config.toml
cutout = 0.25
depths = [2, 4, 4]
projector_out = 128
muon_scale = "match_rms_adamw"
ema_decay = 0.99
steps = 8100
Rows from block 3 of a small self-supervised image encoder, named by matrix and row number. Rows with one number belong to one channel. Each number is 128 + 24 x the weight over its row's rms, rounded and kept within 0 to 255. All counts start at 0. Numbers have three digits each.
Before each channel's rows are labels from the 100 images, of 14976, where the channel reaches its highest value: "top examples" is what is common among them. Only what is clearly more common there than usual is listed. The data: stained colorectal tissue patches (NCT-CRC-HE-100K). In brackets: how many of the 100, against the usual share in percent.
# convs0: first 3x3 conv (model.blocks.3.convs.0.weight, 96x96x3x3, each kernel summed), inputs 0-95
# convs1: second 3x3 conv (model.blocks.3.convs.1.weight, 96x96x3x3, transposed, each kernel summed), outputs 0-95

top examples: tissue: tumour epithelium (45 vs 14.9)
convs0.81:108132145157162087134113124157102162120104122092117080142102132138148129159145112108092161165161144154132116152127127129122111129159131106121135081112127133159145205112148116143113149103103079121116100153177123123107134126143111106110141101140146135145091114124074156147114121113085161137
convs1.81:087110121110108177141158151114155130149106094121162125110113098079127123136134161139126146122115131136109120106145107155125127154112098124112139117130128116090156172100137088120147115158163112157140136123079119107138066138135152098119127100110187098134101110181159128115154111143114131079

top examples: tissue: lymphocytes (56 vs 11.2)
convs0.16:085151111101120138169138170150121138098128075116144107105163145118155134127109098118099153148122161167140143132119160148144086116134106101157134137099123144132152147170122131134122150131108145139128145171150069131103128116162141132133095089132165120152122121143070168159106156092111100136
convs1.16:113113094105148122145099115142121089093143110179124102145126143123179078100134157151108137109147157074145127127095129189128084165154133088121123128125126115116156129096132151115124119159159133114128165123111112107129107112128167114128125126151139099097140144139120138144062128149096101093

top examples: tissue: normal colon mucosa (27 vs 8.8)
convs0.69:129134162142146077150147158128135122093156100138101113135098097107111127147045114141134150171074139103101097141116164127150101106092118088112135139144113132123104100135114091108141087122125149142146151129149107098117123138124106178110149135117140095106141149114094166151127157125135149112
convs1.69:099128109165134077139132126116129133155177149136109103119093127132135134139095103160127173115132094147144163124155099150127091129141114111142102143149117116087097115143144203136171119137156122128125159146089147116135116144140131153125129121120206129107141106166153127118093156168115134118

top examples: tissue: adipose tissue (51 vs 10.3)
convs0.93:112134136122117140158089124188086108125149155116136094097108173116145135146109106123124141148128085109088118150134140168146143121141131078116166139118106158128123113140126111112159144105066158118147128103100101143082151151102141120165164121156152141103131121065103107133139107144116114113
convs1.93:145119163117141137138125159140148142128156138143130085096097118142116134212105121117146160167149089095095100119132129147134120125136121116104107101105162125150177128160169131120135116099109181109175073119125122144155123149175106116124134136134107123139131128128141079140122095130160107143

top examples: tissue: debris (37 vs 11.1); tissue: lymphocytes (30 vs 11.2)
convs0.42:141111146143123098139117169095087160128085118114087136118141119104120127138102074086135094162146136128119121097196083068122138142149120087129123134132152129149097091128158154187100084123101134127136162129140130117120123171142137154162123122137127096137121109122138106141125137135114120109
convs1.42:111140119137102122160124136066141132082147134141170092110143177116143122121108116096116117114165117083143119140164135157129107102134103101133143111128093145138141113117132123134129087157135105142125130113101126121106101171177098108177134104163143103126112113120065129141142094165102129086

top examples: tissue: adipose tissue (32 vs 10.3)
convs0.23:130125103155112110147116127065122173161150167119092152112162124146114113134144105064123146102127138140125111091155061115110107133124140132134109107132094143166111059110135101120087085120115118121126118118093132154167120123121135144118130146131127128160116087167128127126140123136130128078
convs1.23:134123146116114097128131144105148168094121127131063146075136149106144140088107130113159121113119124124137149054092135132112122101145121076168163077134120122138121080121115153140150131113138121121117096089093148165146158172127118123124176115132103110136110122101138139136162154131128117146

top examples: tissue: lymphocytes (45 vs 11.2)
convs0.73:157114135117114134148131145129136160110176103099088080139148135164116120132091111107174166183103149150114131112142147119165154174150071103147107140105147143128147173145084106098119131163119129114136130114167143113119108125123153093097133095145150104129162116122130133134117161107160142118
convs1.73:130118099119200134148102151166123101112168136131116121143141155118162116120130135151123131143118158113149133152081101166135081095108108126164124140093129140137157131106121109115109167112157167151125133158134120100122119110136165110099108088155137088147099150130111134177075125151147096103

top examples: tissue: tumour epithelium (42 vs 14.9)
convs0.34:100137131088128167132162110112106085122107150121160104169140134138113116087178128123112120115158146124140133133139101211133150120128116108109135094115140113143132106130092167110098116143122087065124124128134161170076102115124137113130133148102116104130098123082130127132172126149122119144
convs1.34:183112109106129107141116093143135119124125145118095167130118156164114127075131154107105088165146151186188132129114159109107088163103158117104103150114104132132129121139078128138077130111132161103131144117112162139099132136139134086125131141111150102139102137118153118128103093113088124124

top examples: tissue: lymphocytes (43 vs 11.2)
convs0.31:133116179121126149124105150128112099156151135109111124124125104169124121104151136101125129089100138131132118109092077145077165129105150108152146191147136156155120169143125116139052108169111121129135115100104134141097120128134125121117158145144120174139131117168106110141129068144110138112
convs1.31:099150184163099122123110134086139159101123145119143145124158078085113141135112111132161102117162103106139125151159134111100148114147094128130132063121132118103157136138148121166117082145119146130114095105111127118137088165097106125128131116091129137130151111156103147126146124110062161101

top examples: tissue: lymphocytes (59 vs 11.2)
convs0.55:100113095105118071139115140102139090150135133122115136131142158136137124098086137133098128152130128134110132102131105125113075114114092138139108101114129101123158050112156105120128081079155176127117153184135146151124137121143166116156165165103085113122110112157141115120117119114131137134
convs1.55:093137132120156089117144164125119138153133106118124145127107093141093158163125109099162158142087137142115152106089151069124133121149139141130107156080149130130099143127166134155134101100105116152139111123097160167113131131100154104158099161066111155158096103104129140131140147125160155111

top examples: tissue: tumour epithelium (35 vs 14.9)
convs0.83:172108143162130111129145196121118134113094172135142129128127137166115152136114148130149097130098101154092109148160115102168106124147137138155117126143127126139152116143169104197144130088120116136178173131122145107145155093157117149118121143123120096101127146111158116102127163148078116112
convs1.83:103091091115138109097139148128093138128140074124132111156087095111124156066121107114100124079102105105118104126108135104105168113132102110108109114130147126130087091133111124119084123152133102127094103095107098108126113129088114119137123127137103115094115119129112157123155098158129088069

top examples: tissue: adipose tissue (35 vs 10.3)
convs0.35:135159137115083125183157148097171166119129123151131121138154133125138102120152137131180142140118129120115099114126146149133139175118122060143148157114083133152128091118118121110120154143151101084151142127140116106087123158180135135111139100169159093142165120122117120160121141179133145130
convs1.35:124116099110146129168090168107165111084122153114150130123124117118158132134124108084113123092093150139155144111065110148114160103159094081129107107164138145134126140125144149129108130155156111101144140119146111147160128144148131108151090134167155108092138117160105142105118155145085110179

top examples: tissue: tumour epithelium (33 vs 14.9); tissue: lymphocytes (32 vs 11.2)
convs0.61:149140133152114117125150144153122121123136108098132086092082065140114072125131114091132131116140073108103127114120157102066162123094126124186125114124124151119077145126131143140141133178143128113116136101090153126101127121138156113091173117153121133152129155131120107134155114162108113139
convs1.61:111169175145151114133110136100128159103172113094148095077126112090097157133132094170123142167112083106115146129111147095121143125141141145156125094132097130100123092127133132143129096130135110122116095107130106141091066114122142168118133090119120155150126117119075129148148093142125145096

top examples: tissue: normal colon mucosa (26 vs 8.8)
convs0.63:136100165114132134092105105121111075097176118103114152130165100131109136146086122150106108129084139098151144132091121149115140120091122120120132112121124132136109086090163105127086120123133127110120103094098098126104135107078086141094142093148126161123107162092127150112097162104145094125
convs1.63:193111168121101108130116121143114110105130156143091087113112141127106148115105090141133127153113118162119120116104138108076090135080150130134150131128110090107119061129117170142128178131109143102148107125112134152146166151124124089151141119146165093152144095110160126128083126117118128139

top examples: tissue: tumour epithelium (47 vs 14.9)
convs0.17:123145102108138117139111110148119120082123139112135101154116152108126120126144136095106153110084141114135121184094120135136153141148153110073135110110083064120157144092115113101132150123074090119111104127129123141149119152118137115184127137134119111156143052154117141115137149118081119127
convs1.17:129146159140102165114141120126116122110130130115125107130126129128120138128185185099105142136124155148136083142172112139147197144097104135126114142143104108164171129100103087060124142112152133128132125095149118142161119133115118136165123150165139138097144123125155082128185134135107118159

top examples: tissue: adipose tissue (52 vs 10.3)
convs0.14:126131126139110168094101071128106118142136174124141095096137086124123153150078166166120128143133138116135137150104109086105121085130155114115146115127082122106109091146178143150121133175105116121137103113107146153153163128141104135104154128122102141146127088112119119137132167113175082135
convs1.14:142057102126117149109098134113129137113104123092142149153109120167115141177101138114128116124102096134092121115077115134063127086092110130116154133141104120082097129119151121142086156138151094114176132113141137126158136113119098143122164128112141114116125128115108098107119170150083144149

top examples: tissue: adipose tissue (36 vs 10.3)
convs0.77:138158125117142118113121125118148155103174142178150100094143180159115135139155134156134162138161114128107161082139150170148156136135127107106126144112136120179110127083155093170124149175090185110142130162097141116118116154151135121093129114131126124117112096107141103128132146144168143128
convs1.77:110142107088096089186164112072160104132117113150140128114144150087135122135126109115109135117133154125097159117138123126094097147109071068156145104117118136103120107102110148082120142141131125138094109148098109156146131132176147115147096091147127093143111096105155100131137138151133121134

top examples: tissue: normal colon mucosa (30 vs 8.8); tissue: lymphocytes (29 vs 11.2)
convs0.22:096107105145119165081100142131121111150146130133169099114149094110109163124112121131156131123148126115107141135092144095061134182124146110139093139097142141175088126126128148092160136156122106115111112130127102127113147113160146141136141164173094145104159155086093114137120102147139129086
convs1.22:114115135194117121090103131103147114119132087135168125117145148087104148135117118133125116122155178116149129114107122191092087129106088128169119134148121139140103099112123114135170136151129119139114117113149151066132105146112149152124137128099130132142107152141073118069141146160140097133

top examples: tissue: adipose tissue (42 vs 10.3)
convs0.12:162125106093123152115123154094209126101144177136104147136120152144114108105120082159146118111107084131159123147117103137153144124147128163127134130126135125105125103144099146137074080139115095105145122128132128110076145119118108116081144110114100130125085150120157096101128119105171107112
convs1.12:165126155076141143100113130120132126129130181122137154090116154179137125102134119145131148136134075138124146135105148121130097149147147148086156083083158140162103155121124107155178127127092170095145127129109128101159114117138157113113151113114113160127105118137143135144143173118128145190

top examples: tissue: adipose tissue (27 vs 10.3)
convs0.37:096110104123159147159176143092122104142123110093104154117143081138119118121108162124121087090126134112097128134101108141099116139102140112152135164125146104109063129138118115124209097116117102172103152087143103128135116111128140154122118116107104111102115143110125173094134104140118150149
convs1.37:106142176077154171087119086113121133132150107125127144084140128149114107145165122156126117133176119167121098128084109148112109154165147112097130087115157166178140141155127139131155135106076149151085109099149156126138116150129132126110127136112122137130141118127136143129104190127138113149

top examples: tissue: tumour epithelium (40 vs 14.9)
convs0.32:150124120124124158097163109099129098157114130108154142101124106157113117158079171125132112135117135143126143044114110142074125119107111141111143097164079095099165116152142104134116152106118126147130108133149125076140164091152141157129137105107131125129128152098142116136133144106151088166
convs1.32:118112106105143100129144113120101112123123132138121127107096109119091166181105116145155159159072106151146127124096086105095113122123138105135090069140114075112122105095119112197137139119109093132166157138155131132120178138102119118125168111129127131108118087114120115131097141140112110121

top examples: tissue: adipose tissue (26 vs 10.3)
convs0.3:118153142088121141170130142115186174090119155149077098137120142155147122120144122125125113129108085103156133131131165140161116129146116088119134138119125133156097148145145118130090108139108095108159092152109140149077122096097187108176125147146115116154131118096135077112126125140146138139
convs1.3:207136143091171155144102127122169124157165155135109157121099154146111110092105141160141151147152122166139137132126156167138133134109105103105122146067140162113162170137133111107128109103170159094142156143124128118120116154137178139126129114138120142115115113131131118180109119104136131149

top examples: tissue: normal colon mucosa (47 vs 8.8)
convs0.24:129115107130175115111135104123115113112170141112172104103139115132135136129085142148096136158133149112078133147120123116141116107117138115120115116135102115123077077143125066074162128093097120150154123092131102116121153111139114082103099122133181134122143104091135156181121126111147115152
convs1.24:182102107161125127114113120157103127121160149123113152148119101148124102158077105159150118180157120179142155114153143159120097157076136130133177157126114139112150094115124135090140123123101153109145145137123134095126126083160139119129124110139169146120107126146164100148093168158114142112

top examples: tissue: cancer-associated stroma (31 vs 10.7)
convs0.43:140123123108169138109105103122101166156111090132112129161109149095095129154077183115101116098165131105118149156099130154165122097120119084113120140112091098104133149171111111112101100146096117135115132120145134118128092134121124146086130111098157116146126087173108114095141159096098128115
convs1.43:127104097126145174101164094138143087128137107079083101095169121144109135136099134161127136074146142139134122134155125129138125130158112126117103129112133166113152155142108112084112150068142101118118171114114144116152126146072115167108125106107074139091146116138135142130161121148114111121

top examples: tissue: normal colon mucosa (44 vs 8.8)
convs0.56:131136093090127128148125121123156142143154120097091065130108130174122117124153070135105144118102127122174153181086120153088115152117129126142163133102126139147109126129142131116130122175110139098094147088106145150140112132122195087121180146130116121127100128109118137143163129117155139122
convs1.56:157141172126123141150149122149136099125142114148133094126145104114117113114112099133146150182139137119093106140113148136104111106135111134154165108098105100149153120134105124077160160140144135093124109147124089184144147122122110160152142109044113107135119148148087079114112103127159155119

top examples: tissue: adipose tissue (27 vs 10.3)
convs0.1:136083101114137123138116127075111116104163141144129151097135079102127154140126096135118084154151104115089118080151125096138126125117153137153115099103141145134070102073136113110165162132118081166077117089140105145140117107100121128110127112151103111131102138092140128136109123153108124116
convs1.1:074135146104143152113118133130083123115111095116122137081132147132135115182143098090111139132155082123110144137128116100129160121159165130098148130088134137175099147132153117158159143124098114153097095101134124137131129125131113107122142103152136146141139133109142118094106187155159148199

top examples: tissue: adipose tissue (27 vs 10.3)
convs0.67:132151140157132088089120121131068132123156121121107076095119131116124138130112144123106111119147138099105159152086109117108138142154125126126142131141157085140160137158151103089108097136071134138161146083114135151112170117125162132086148174145094135089114121078130143125080129122116125116
convs1.67:118123224113155132095115115171079147153115143120145105130151126121097128179135128152176158135188119128125104139100108122129131136160120115155125122112143134153159145163121130109142135120105147136107127133151143129149130176175122115148115122078101113141134120150089112112119096107147118099

top examples: tissue: adipose tissue (46 vs 10.3)
convs0.89:175180167110123111109132119128132080120102141134116122090127124134089132110146166121119057123154141120154164137111106173092135113110157088134159138140120117128098133134103127102128132135091138074121110136083152156093134166128110182131159155116127134110105119114099141104155113123125106122
convs1.89:107104125078087143130156132101134098157108141157170140087115124149100142152088172131106125157138162146097125139129129134097118160147138155097124150121069132095156107116116111119070136133119142130138130120104154129160109176163103114162156116124108101142099117105092099111109097117099118121

top examples: tissue: tumour epithelium (53 vs 14.9)
convs0.50:118125174132119118070086111117176127082131147132120138085124127132117143126116127131164108093135106089097146128095129135111150133119146128096160158141135092128141156127092059110138132117075078106145129106114125118127116125095115166121070122130112100139134088109126107099159129149107131130
convs1.50:141128130136135157112144111153141163114150171154103130144118128128119106121126153123138136121163125152113087127151130126139153140105120140114115063144112150107134185146127115085143132107058194115149068113107116133099106129130161124118084117149111178131141107113155106141141115118122076144

top examples: tissue: adipose tissue (36 vs 10.3)
convs0.47:133111126123105145129117121153126145156086173092140116152099144107131086125130105097153087138095134133127144123152103135149166168137120119149130150145087105145170166142112065132130163089115116121178146114120107109099138108120185084155128097149157124112106104136132118120109133129087162136
convs1.47:156146165079127135114113136144111164145134143101134125086113120163152137182139120112152125136114112122134142094103141141126120121158093121101109110075156152116170153114089079127137095102123161113126110121124142075160102146123118094077115113163123138131103117128124108149148075159153123099