A small self-supervised image encoder, trained from scratch.
Model: 2.81M parameters, 32-pixel images, arch resnet, norm batchnorm, activation relu, depths [2, 4, 4], widths [64, 96, 144].
Training: normuon at rate 0.0048, 8100 steps, batches of 128.
Data: trained on stained colorectal tissue patches (NCT-CRC-HE-100K), 90422 training examples, 11.5 epochs.
Rows from block 3 of a small self-supervised image encoder, named by matrix and row number. Rows with one number belong to one channel. Each number is 128 + 24 x the weight over its row's rms, rounded and kept within 0 to 255. All counts start at 0. Numbers have three digits each.
After each channel's rows are labels from the 100 images, of 14976, where the channel reaches its highest value: "responds to" is what is common among them; "patch colour" is the nearest of a few named colours to the mean colour under the peak. Only what is clearly more common there than usual is listed. The data: stained colorectal tissue patches (NCT-CRC-HE-100K).
# convs0: first 3x3 conv (model.blocks.3.convs.0.weight, 96x96x3x3, each kernel summed), inputs 0-95
# convs1: second 3x3 conv (model.blocks.3.convs.1.weight, 96x96x3x3, transposed, each kernel summed), outputs 0-95

convs0.70:150126113142143151141121200134142105138126120129122114142112110139081113108095130135151096104156097108111095166102103122126162143104114113154138091108140136179123158142145147114118178089128133148101146187149110155152104145108067106105123099131147148118127095170136105113112144127152139114
convs1.70:127098111146124086136139124087099132119129155124089080119136097143112144110120121093089099138147080103092099125123102075138145129100136118126132132078174124099139188135157144139144167106105126103141101126128135118116196101129114116108107120118105153107126121130138106126138163134147174105
responds to: tissue: tumour epithelium
patch colour: grey; brown

convs0.0:124127125144118132118138111125146170155137097131129104140084131093158128095137099113116126118143093115093142127117065113107130138151134113121120115181121137106150112174131145121085093127113090127136149165143171102137124127134131121131148135129113122078147130158086073085104077126112113071
convs1.0:106114134153119131082121115114142107190132131085158134102138096134158100114152126153152126088095149145192124123091143107099121133112123109141130101169103125136169172115114155141137136162124136148134113139108168108139158104112177100141150101118172116120100107139117117107156096129116111171
responds to: tissue: lymphocytes
patch colour: grey

convs0.41:121122096113118110089097151118139124148153138112063082126158087099134130145128131141099155102143142131122133141092124116118117098122125138096147100132151111094136085101105151129111092112157122146153144122113131192095135090156157151113101152130096151152101112108124171132117118082181123131
convs1.41:158109128151112142138092179139104095134102124138124136141148084118078113140142159138183134166157139137093110148136105121162143096105130176091143156137100117152131138139140081138122111140131159111137169127113103164117130121147119139123108161121069148150118141142117089168127130145157120078
responds to: tissue: lymphocytes; tissue: tumour epithelium
patch colour: brown; black

convs0.64:133128105133076120170133163130157108179133143086122107095125123165108105120146075114126159138117131132114168154135161088098135168100119135130157091082138137101109163121153127158117154157106112100157147112125130165152123140146140106131129133169157136149171099127109115115162103129122153161
convs1.64:145134168115094100139131143123148129095119144100153082164112103096132127113113122151151104119122108134108109147128093139138138105107090168138109159126128122142122135103163091098129188143155156097108099091128082101134103099115147166081132097137106125104139176138063115110125135143140129130
responds to: tissue: lymphocytes; tissue: normal colon mucosa
patch colour: brown; black

convs0.68:131130110103147160116128085128122059110128138123124114161148143126092144107171121124111137131118161095167100165126163147148130127158137097159113154114111115129154142122121089094141133120117117133160115159127091120091133133121146117140086128115105141102133095132093149119112123101041078120
convs1.68:149102139145139143116136152122178137104105119122096138135113124162133139108136135126086073118138079119122122114105131131087146120171127146108149175094097142159121166172150114153105121130156095105163113122134157120120177085111093110144158138165093160133130125123156149115102164110101137158
responds to: tissue: tumour epithelium
patch colour: brown

convs0.7:119138113130092107162150136120143134153126134081154128098117141162141099144132118166148113137170099153130144100164083132115129143129083117149137096143112109065121138134159121206125129106112109113169155127149116125135148143129133144138145116090162088097130124088168105128137172132142096130
convs1.7:150081121137127109104133133144115104086137130127112117124105132138110135120124122092074155156126088124156085075069141095117160135136124114125103098124178087075140094123099141135115113153099093102097101120129092129082137107122129108137106141121121095104126138085101146102126095125129130136
responds to: tissue: tumour epithelium
patch colour: white

convs0.28:122144113115159157132142122118097104100108134160095112164164147126101129088142123109130129123122122119136072076118136140104116143125141126137115136149214148151119130153084179081106114163131105103107142114115103097086133158116137129148112092137091120120119102093124130113088138125095116128
convs1.28:140103151118114129122081119169119094117149138150111116084136166135124160128103112129107109127144170097107087124127104121060162124131134114109140105101110155131122106131124135163100064107130130124176123119158103136085134145160127124138116141096157081121139143133114136127111095137125071086
responds to: tissue: lymphocytes
patch colour: grey

convs0.53:152163120113140151126113113088154144126128132109130134151140155162150155121118152146157113164093153123108137075083122147171110107122140133164137132118106065145123096132116081130103136080112127132165154139136152165135132129137147169163104137104108111147163091091155125113132172126157157125
convs1.53:149141114128110188122114167107152121102110129139131119178104081109108115146139147103135182102096132152109141155097117140074111087149108107112097121122131148136121100119148082124100126149186122124141135114121119136115128095143148125125127179101106193143109101120107119140158118132126106162
responds to: tissue: lymphocytes
patch colour: brown

convs0.27:165114042115144128152151128131095189089082150105137139140121117106113074100115119122115139098155101120093125152106131120155084124149125136099108147137089086141137116134117114155116085125148142124141144114144126094099145150106126098099164128103115119121142138158150124142180126129120124119
convs1.27:126122113100164113138126096122141187131188136093118140118111155168101114115131073161109136117150110149150113123130102132196160099125152114140156109145115135123142100126100177090148087142122138129121141101136153153111086104095135118123090142101120147082139148129144120130146111111089116135
responds to: tissue: lymphocytes
patch colour: grey

convs0.91:080169125095102108105116085120103093110129139107186117151129124105144107158133125096104122146126160135171125082124102157090155146100142126135109133112129086114134138098123104081168159093153144123140112169101102102110123148147143118140134116134118145102128068136112135115105130165092130131
convs1.91:149132162161142061108133130124119143113124107137153145121136102144138102130190127108126134176121137142123111106127153133150130181098165137133162136085101108155126146128128095094130100149081111116143107109117145138165145120142144098183137167181142122160107142126120100104132120113088156138
responds to: tissue: tumour epithelium; tissue: lymphocytes
patch colour: grey; brown

convs0.38:103111093065112140134148128131126185091129080090125126149119093113123102059141111141137156131156121104117133148136122163138107130102155108105120088149112081123128113124110148087103128119115119123104122126171167130106153157133164103092149120133145112127159127095112105126134133136074105127
convs1.38:097154168135149147102138111098157116109134096134128097159113136147135119131158102100123095165135143130138092103121132100132194147172139131130144167120136119164146119132089120122193125156139079143093156146151130162183138104108132111139115151144127105094117163141135135101160119109094112136
responds to: tissue: lymphocytes
patch colour: brown

convs0.5:147148137097120100115129065077132136143127104120136130131111117092094121098136115114140143149137092119127125116175136099112109131142121112143096095147149109138135062059143129133058138151149111131119132153132127136142119133117129135173128096097081083136113103116098104104143126113134111094
convs1.5:114135123071144152159145127100130142134128129141099098134118108114146158126151119090141155129136109095143126082170114107076121116127122148165149151096127131129135121048116154144123139162143108177118124137124159185167144170119147117148139168094109136129126105141129163107151135113132130168
responds to: tissue: lymphocytes
patch colour: brown

convs0.45:113117078110153084152098118123106149101130133129122074124148157168098132119113098156106135198143145152156142128141142096155094136159099138121097106120131063114161123132101101124138137112143123138149131167169121147120152088106148104162088122115099147102121154125124153136110133100121119130
convs1.45:086133064140179131126142132155128116109110119148097117150097163096109106141141117153136123076102116120104119134109160150084135084122120119179119115130054094115158112115147117120114070136138114122117112122101126151161111106106126136128116131124123122122067145120159130137097138110124098123
responds to: tissue: lymphocytes
patch colour: grey

convs0.10:108138114112138147125119111116154080112140161152109098135105155159123133105108090122124093103141100118154115126126125114079163174159123143119103124156177176145122100164151102107078120173165127122129113164074137147114113125117134137145116102136082176158134138128094117110114121132126101112
convs1.10:122106144152123123131106164137132156148130139097140161133108137133113127121093147123115108131093113096111122126099157134043101120100130163183100153123154153135092192113111148147121111163138126121138124135143140147118139128121152124195167117099110167137098123084124141124136148083117116151
responds to: tissue: lymphocytes
patch colour: brown

convs0.84:126141152150147089059142103117125123136122152128114139123121081058128146109114140120108097114109141110086121143085141107123125094122127149151102178092094123093119112107150098124142147095116121135149141114088128097146136108114111159122151134123130108122109121087080150102099158152095091122
convs1.84:122112163105107127140115106198110092135129129100099141109117093112091142167094136129140094127129099120186186165095154170119123137138171132122090136128105103148130096139148147099126153096121089165127110117141132106150080140145131162129139136144115122133133135099150091124090132112145129117
responds to: tissue: lymphocytes
patch colour: grey

convs0.82:158142123158126119111129110127123112142145110096081116129156136142096091083109081142073156117111105163136150155107122152133101120151113121137115107137141134151103165142114097113083151183101098101122173129123157181136119139091135096127135100129133120142136108154081141156151148120087130150
convs1.82:121143180108115139155120152123139100132139139115128092161124106117141124112128127157145146146113157082131115170087142127144138118125091105139124186153161107119132161110107138071112158125153163089124094124133107115131106140127186168139133137092099109123127161086119097088095147108153101127
responds to: tissue: lymphocytes
patch colour: brown

convs0.39:124129089112117118132104123127135154103068112118086162117145109132107109118134087135120103135126108161093127161095152094138109112192131156119134130100134116140114134114102122115105094109108086092117137143149148195128119131087142115124095108120092144172126116171139116150115097123150116078
convs1.39:118133104135160137138099165120122174151111133143138147150146149145099147097153111149145148136138131124116128087132131104157102112118125164117089121103157105155123109164156109094150087115117149141134157141120089134119136111144151115114129171066098129112143177125163107080192092110141107109
responds to: tissue: lymphocytes
patch colour: grey

convs0.58:171099174137109144093133120131126119109074150118135108145165108123056082123119160141141117125138129126145096134152086108073146100136135129115143087111136145120119139101136100157097110134136127119158146110120118160097155147101110160106150089142155133160103123094120140127156171101104106148
convs1.58:111084108122067140118096144146122115104095113113112127106132120126066164123137163128124104146095110149160092097137110099141203116103134162123125159115123121137130150138167122139080141092123083122146117111109120110131137140130094136120118123171098086120133110124122113086129138096106161112
responds to: tissue: lymphocytes
patch colour: brown

convs0.20:100132130107158071149130141145119152135111104117094156121129100093144087166100131143065152101120110142165103143120126137087114091104103119109156102159108130098158132106145142130135126115107125155087106119130107100106132136117165140090192132092114079099126140099123110136118109098135129136
convs1.20:129104147098116111148152156136127120164130147151165131100117075110118178147126123134106131099120145139126133129149116172116114172154100113145102149147168105087097171100193167118131156173133098136135130148116132153146124154122136151124109112082144108087151114153152146120113137131151160164
responds to: tissue: lymphocytes
patch colour: white

convs0.86:126136120091106135133128161142155159090111088094085108129107103109163131120129070132146124113113051108157144165108131136135110102167143118121147142142124145115134130127111121134068172156127131074125146141098135176106119123095127116144114113145108127153116148115101103139160095145147154102
convs1.86:143179137130167108144170136125162154147137109109104112129117105139111142110128118129110096158114070089098113098119177109136147112166154172126088138099140084115092180118151103105136098164138117124143107131104127147141134097112131120129168124136080115113129138138126097126118130076115120094
responds to: tissue: lymphocytes
patch colour: brown

convs0.33:139134126115135101139144183130143166144113084106141125137128091113104140137140067133093159140077107125118115159091147123152112125148144148129139156122134099125093102121171156148092123139078091140096108117129130135137125144096105100121108111083143135152144148157096102148124137100171090085
convs1.33:109135114152170125169085170125184167143131171146131147099108128121129125131090082141121120144129154138106153099103118148142075090116113143125123177142124156133131118178141135089124147127173102129130144136158115127165120128139130107137100121111131099135179140148144109107141180164141126111
responds to: tissue: lymphocytes
patch colour: brown

convs0.8:076131091152201112103128131115128118154128108138106109102111108097136119108128168136130129062120114143135114126114115065079095113117121104116065112144124126114143103162117140084135091147136119143078129153139121113104122141118131119087153132136141149137099151122124123124120109147076118127
convs1.8:121105125158090160126141146099139141161148136136125164131133099104140129128131162186120107096156130143161118151132132117143089139180115101158127115174161079084119139121120129128164108139118133098123131143120153093098130090097179150133109126108141147147139084123127092134162150138140072110
responds to: tissue: lymphocytes
patch colour: brown; black

convs0.30:140112094146106161152128162120117167105132062103079089175142139130129141105114090151091148146160133126103157162131132124098102134154116107129151156140118160136114187143138131168081101146083113121089185130158120164125118117128133105136147138137132136118145135126107117144133128106125116103
convs1.30:088139094127181129144133124143129129138096117123167084159148137126141146119144114130144098119148165119120102138117107166083117121112066131126125136112169094142125103157153110091142140154161106122124130117168108094146107144093132136136106138134111099076181142183114146097130103118100133101
responds to: tissue: lymphocytes
patch colour: brown

convs0.54:164147149061103147112142139137128107111044110076100127125130136107135101114139106114120137124139153125143175129109137143152119113157147091085141099138128118156139152141144152120122130119088135137155127167117120147095125139096142091155121112144158111181137129111104156165134103144148109087
convs1.54:091154123118138162151087120133132148155138155160134118108132128219135131118122130134129136123123171162113150125101123156177086146132152116134130152102157147104115184140112152129099131135150120123133144153151116110130127147104134124119086152110152164081179101127166116115099141146134150093
responds to: tissue: lymphocytes; tissue: tumour epithelium
patch colour: grey

convs0.6:130119121100115082125180124115170097162131090083118115126135103121161130121133147159077152083112132121184120123131124195175103120141116104127138117133102121098118114132158101124158107128101111147162123152147100101147097129118124132144146178101107097099103131148122119090103111124134122120
convs1.6:102079139147142096125130118122170144142165156110136136124108122141170160129122132087152167129133120141137130149133147158152100128146144124117098173104110117093142127115148209117135138169154118138099132145102179141122132145109109115124101134055183122128112122154108115134136133117121164158
responds to: tissue: lymphocytes
patch colour: grey

convs0.52:130149137106106090133077153091133125097128116107134124155141127139160127156138126141136128192115149175128153093128100130172181134118129113095159142119124119098119164129113083094122140084113106139164157110135082093096130126113108150139086090183133117127146099145125122111116147127133136110
convs1.52:127131127124101171095126137133092156134110144134131156155135084105163117118150083160097101130099137130136137127116142133076118145134116102112123071129168147121157147119152073137125122158178119102117103151171122114162122124126128140116155112198142150119117120145113115101132110180127106166
responds to: tissue: lymphocytes; tissue: normal colon mucosa
patch colour: brown

convs0.62:164125145115147082112120159106115143107103109096098142165133116101129105119083164102111121125110135154105077108125127073148158099120117119133153137175118128093149117119104119175129178133127100126139087135100107110100141128122125136114116099163098109135115103183133095121164103117133088132
convs1.62:102103106125135137120128169124108151117078116144116149135143073150150132144163126134093124121140155164146110137173102170121170149170116153120099102166117139161142164143142118117137138101137131133111162153189123099177140100126153110132132121115131151183114119152105138102176132110137102117
responds to: tissue: lymphocytes
patch colour: brown; black

convs0.29:152142067093101121164119113146112146103128126148114146156159120114111108104134121124125125138077170092108110131095170114102125145123137132103135150080102127126127142123094139111092124157142117056136136111126098108112088136101128098122135095135085100144135116189125152145149100133111157105
convs1.29:074114136113154146140093105134164149105150129101154154137162134142133115108156140147133123158119127122123114112074102119134109102135109153134102099128060124149119066121127077094134131113102144100147121107138110120149104109112143120134102115098100109117176147112111139098059136127115110092
responds to: tissue: lymphocytes
patch colour: grey

convs0.51:130106153086127104135127138160136111109091152108121146114124094080151152116184063133106079116123106104117119154102150119163136117149110131121103121089114119125137120128124126081140107075096129144116119088116139125087161117082140102118107131143087103100094139090120126117097115109114124104
convs1.51:182153191127184139140121127150156120119133127124165143105107146131164116098094155132095151139143105116140090100164123127137138134158131131083136109128134126199154105115102097142145172113105160119150102096113119132128121120144136120112144088162108155101130140137117131153109141115151116182
responds to: tissue: lymphocytes
patch colour: grey

convs0.90:129146099138150159122160169112104090102114110136127109143079098105156154128094132142176120114151108131103172148093151127128138160117120109136107121120178108135125124123134126133142133115166153117163182165161137070107103122189118152142095100148123141119146132131128135103093132139098122165
convs1.90:118150117139153103097149113121113110147152164127150121143072148158082125097084119140122088113110096126106170118114147142127112152142132086122110130120110124106128107128146128123185078138130110156133139151151153114089148110155119124139082154101182116118139109082111137170107116135107097087
responds to: tissue: tumour epithelium
patch colour: white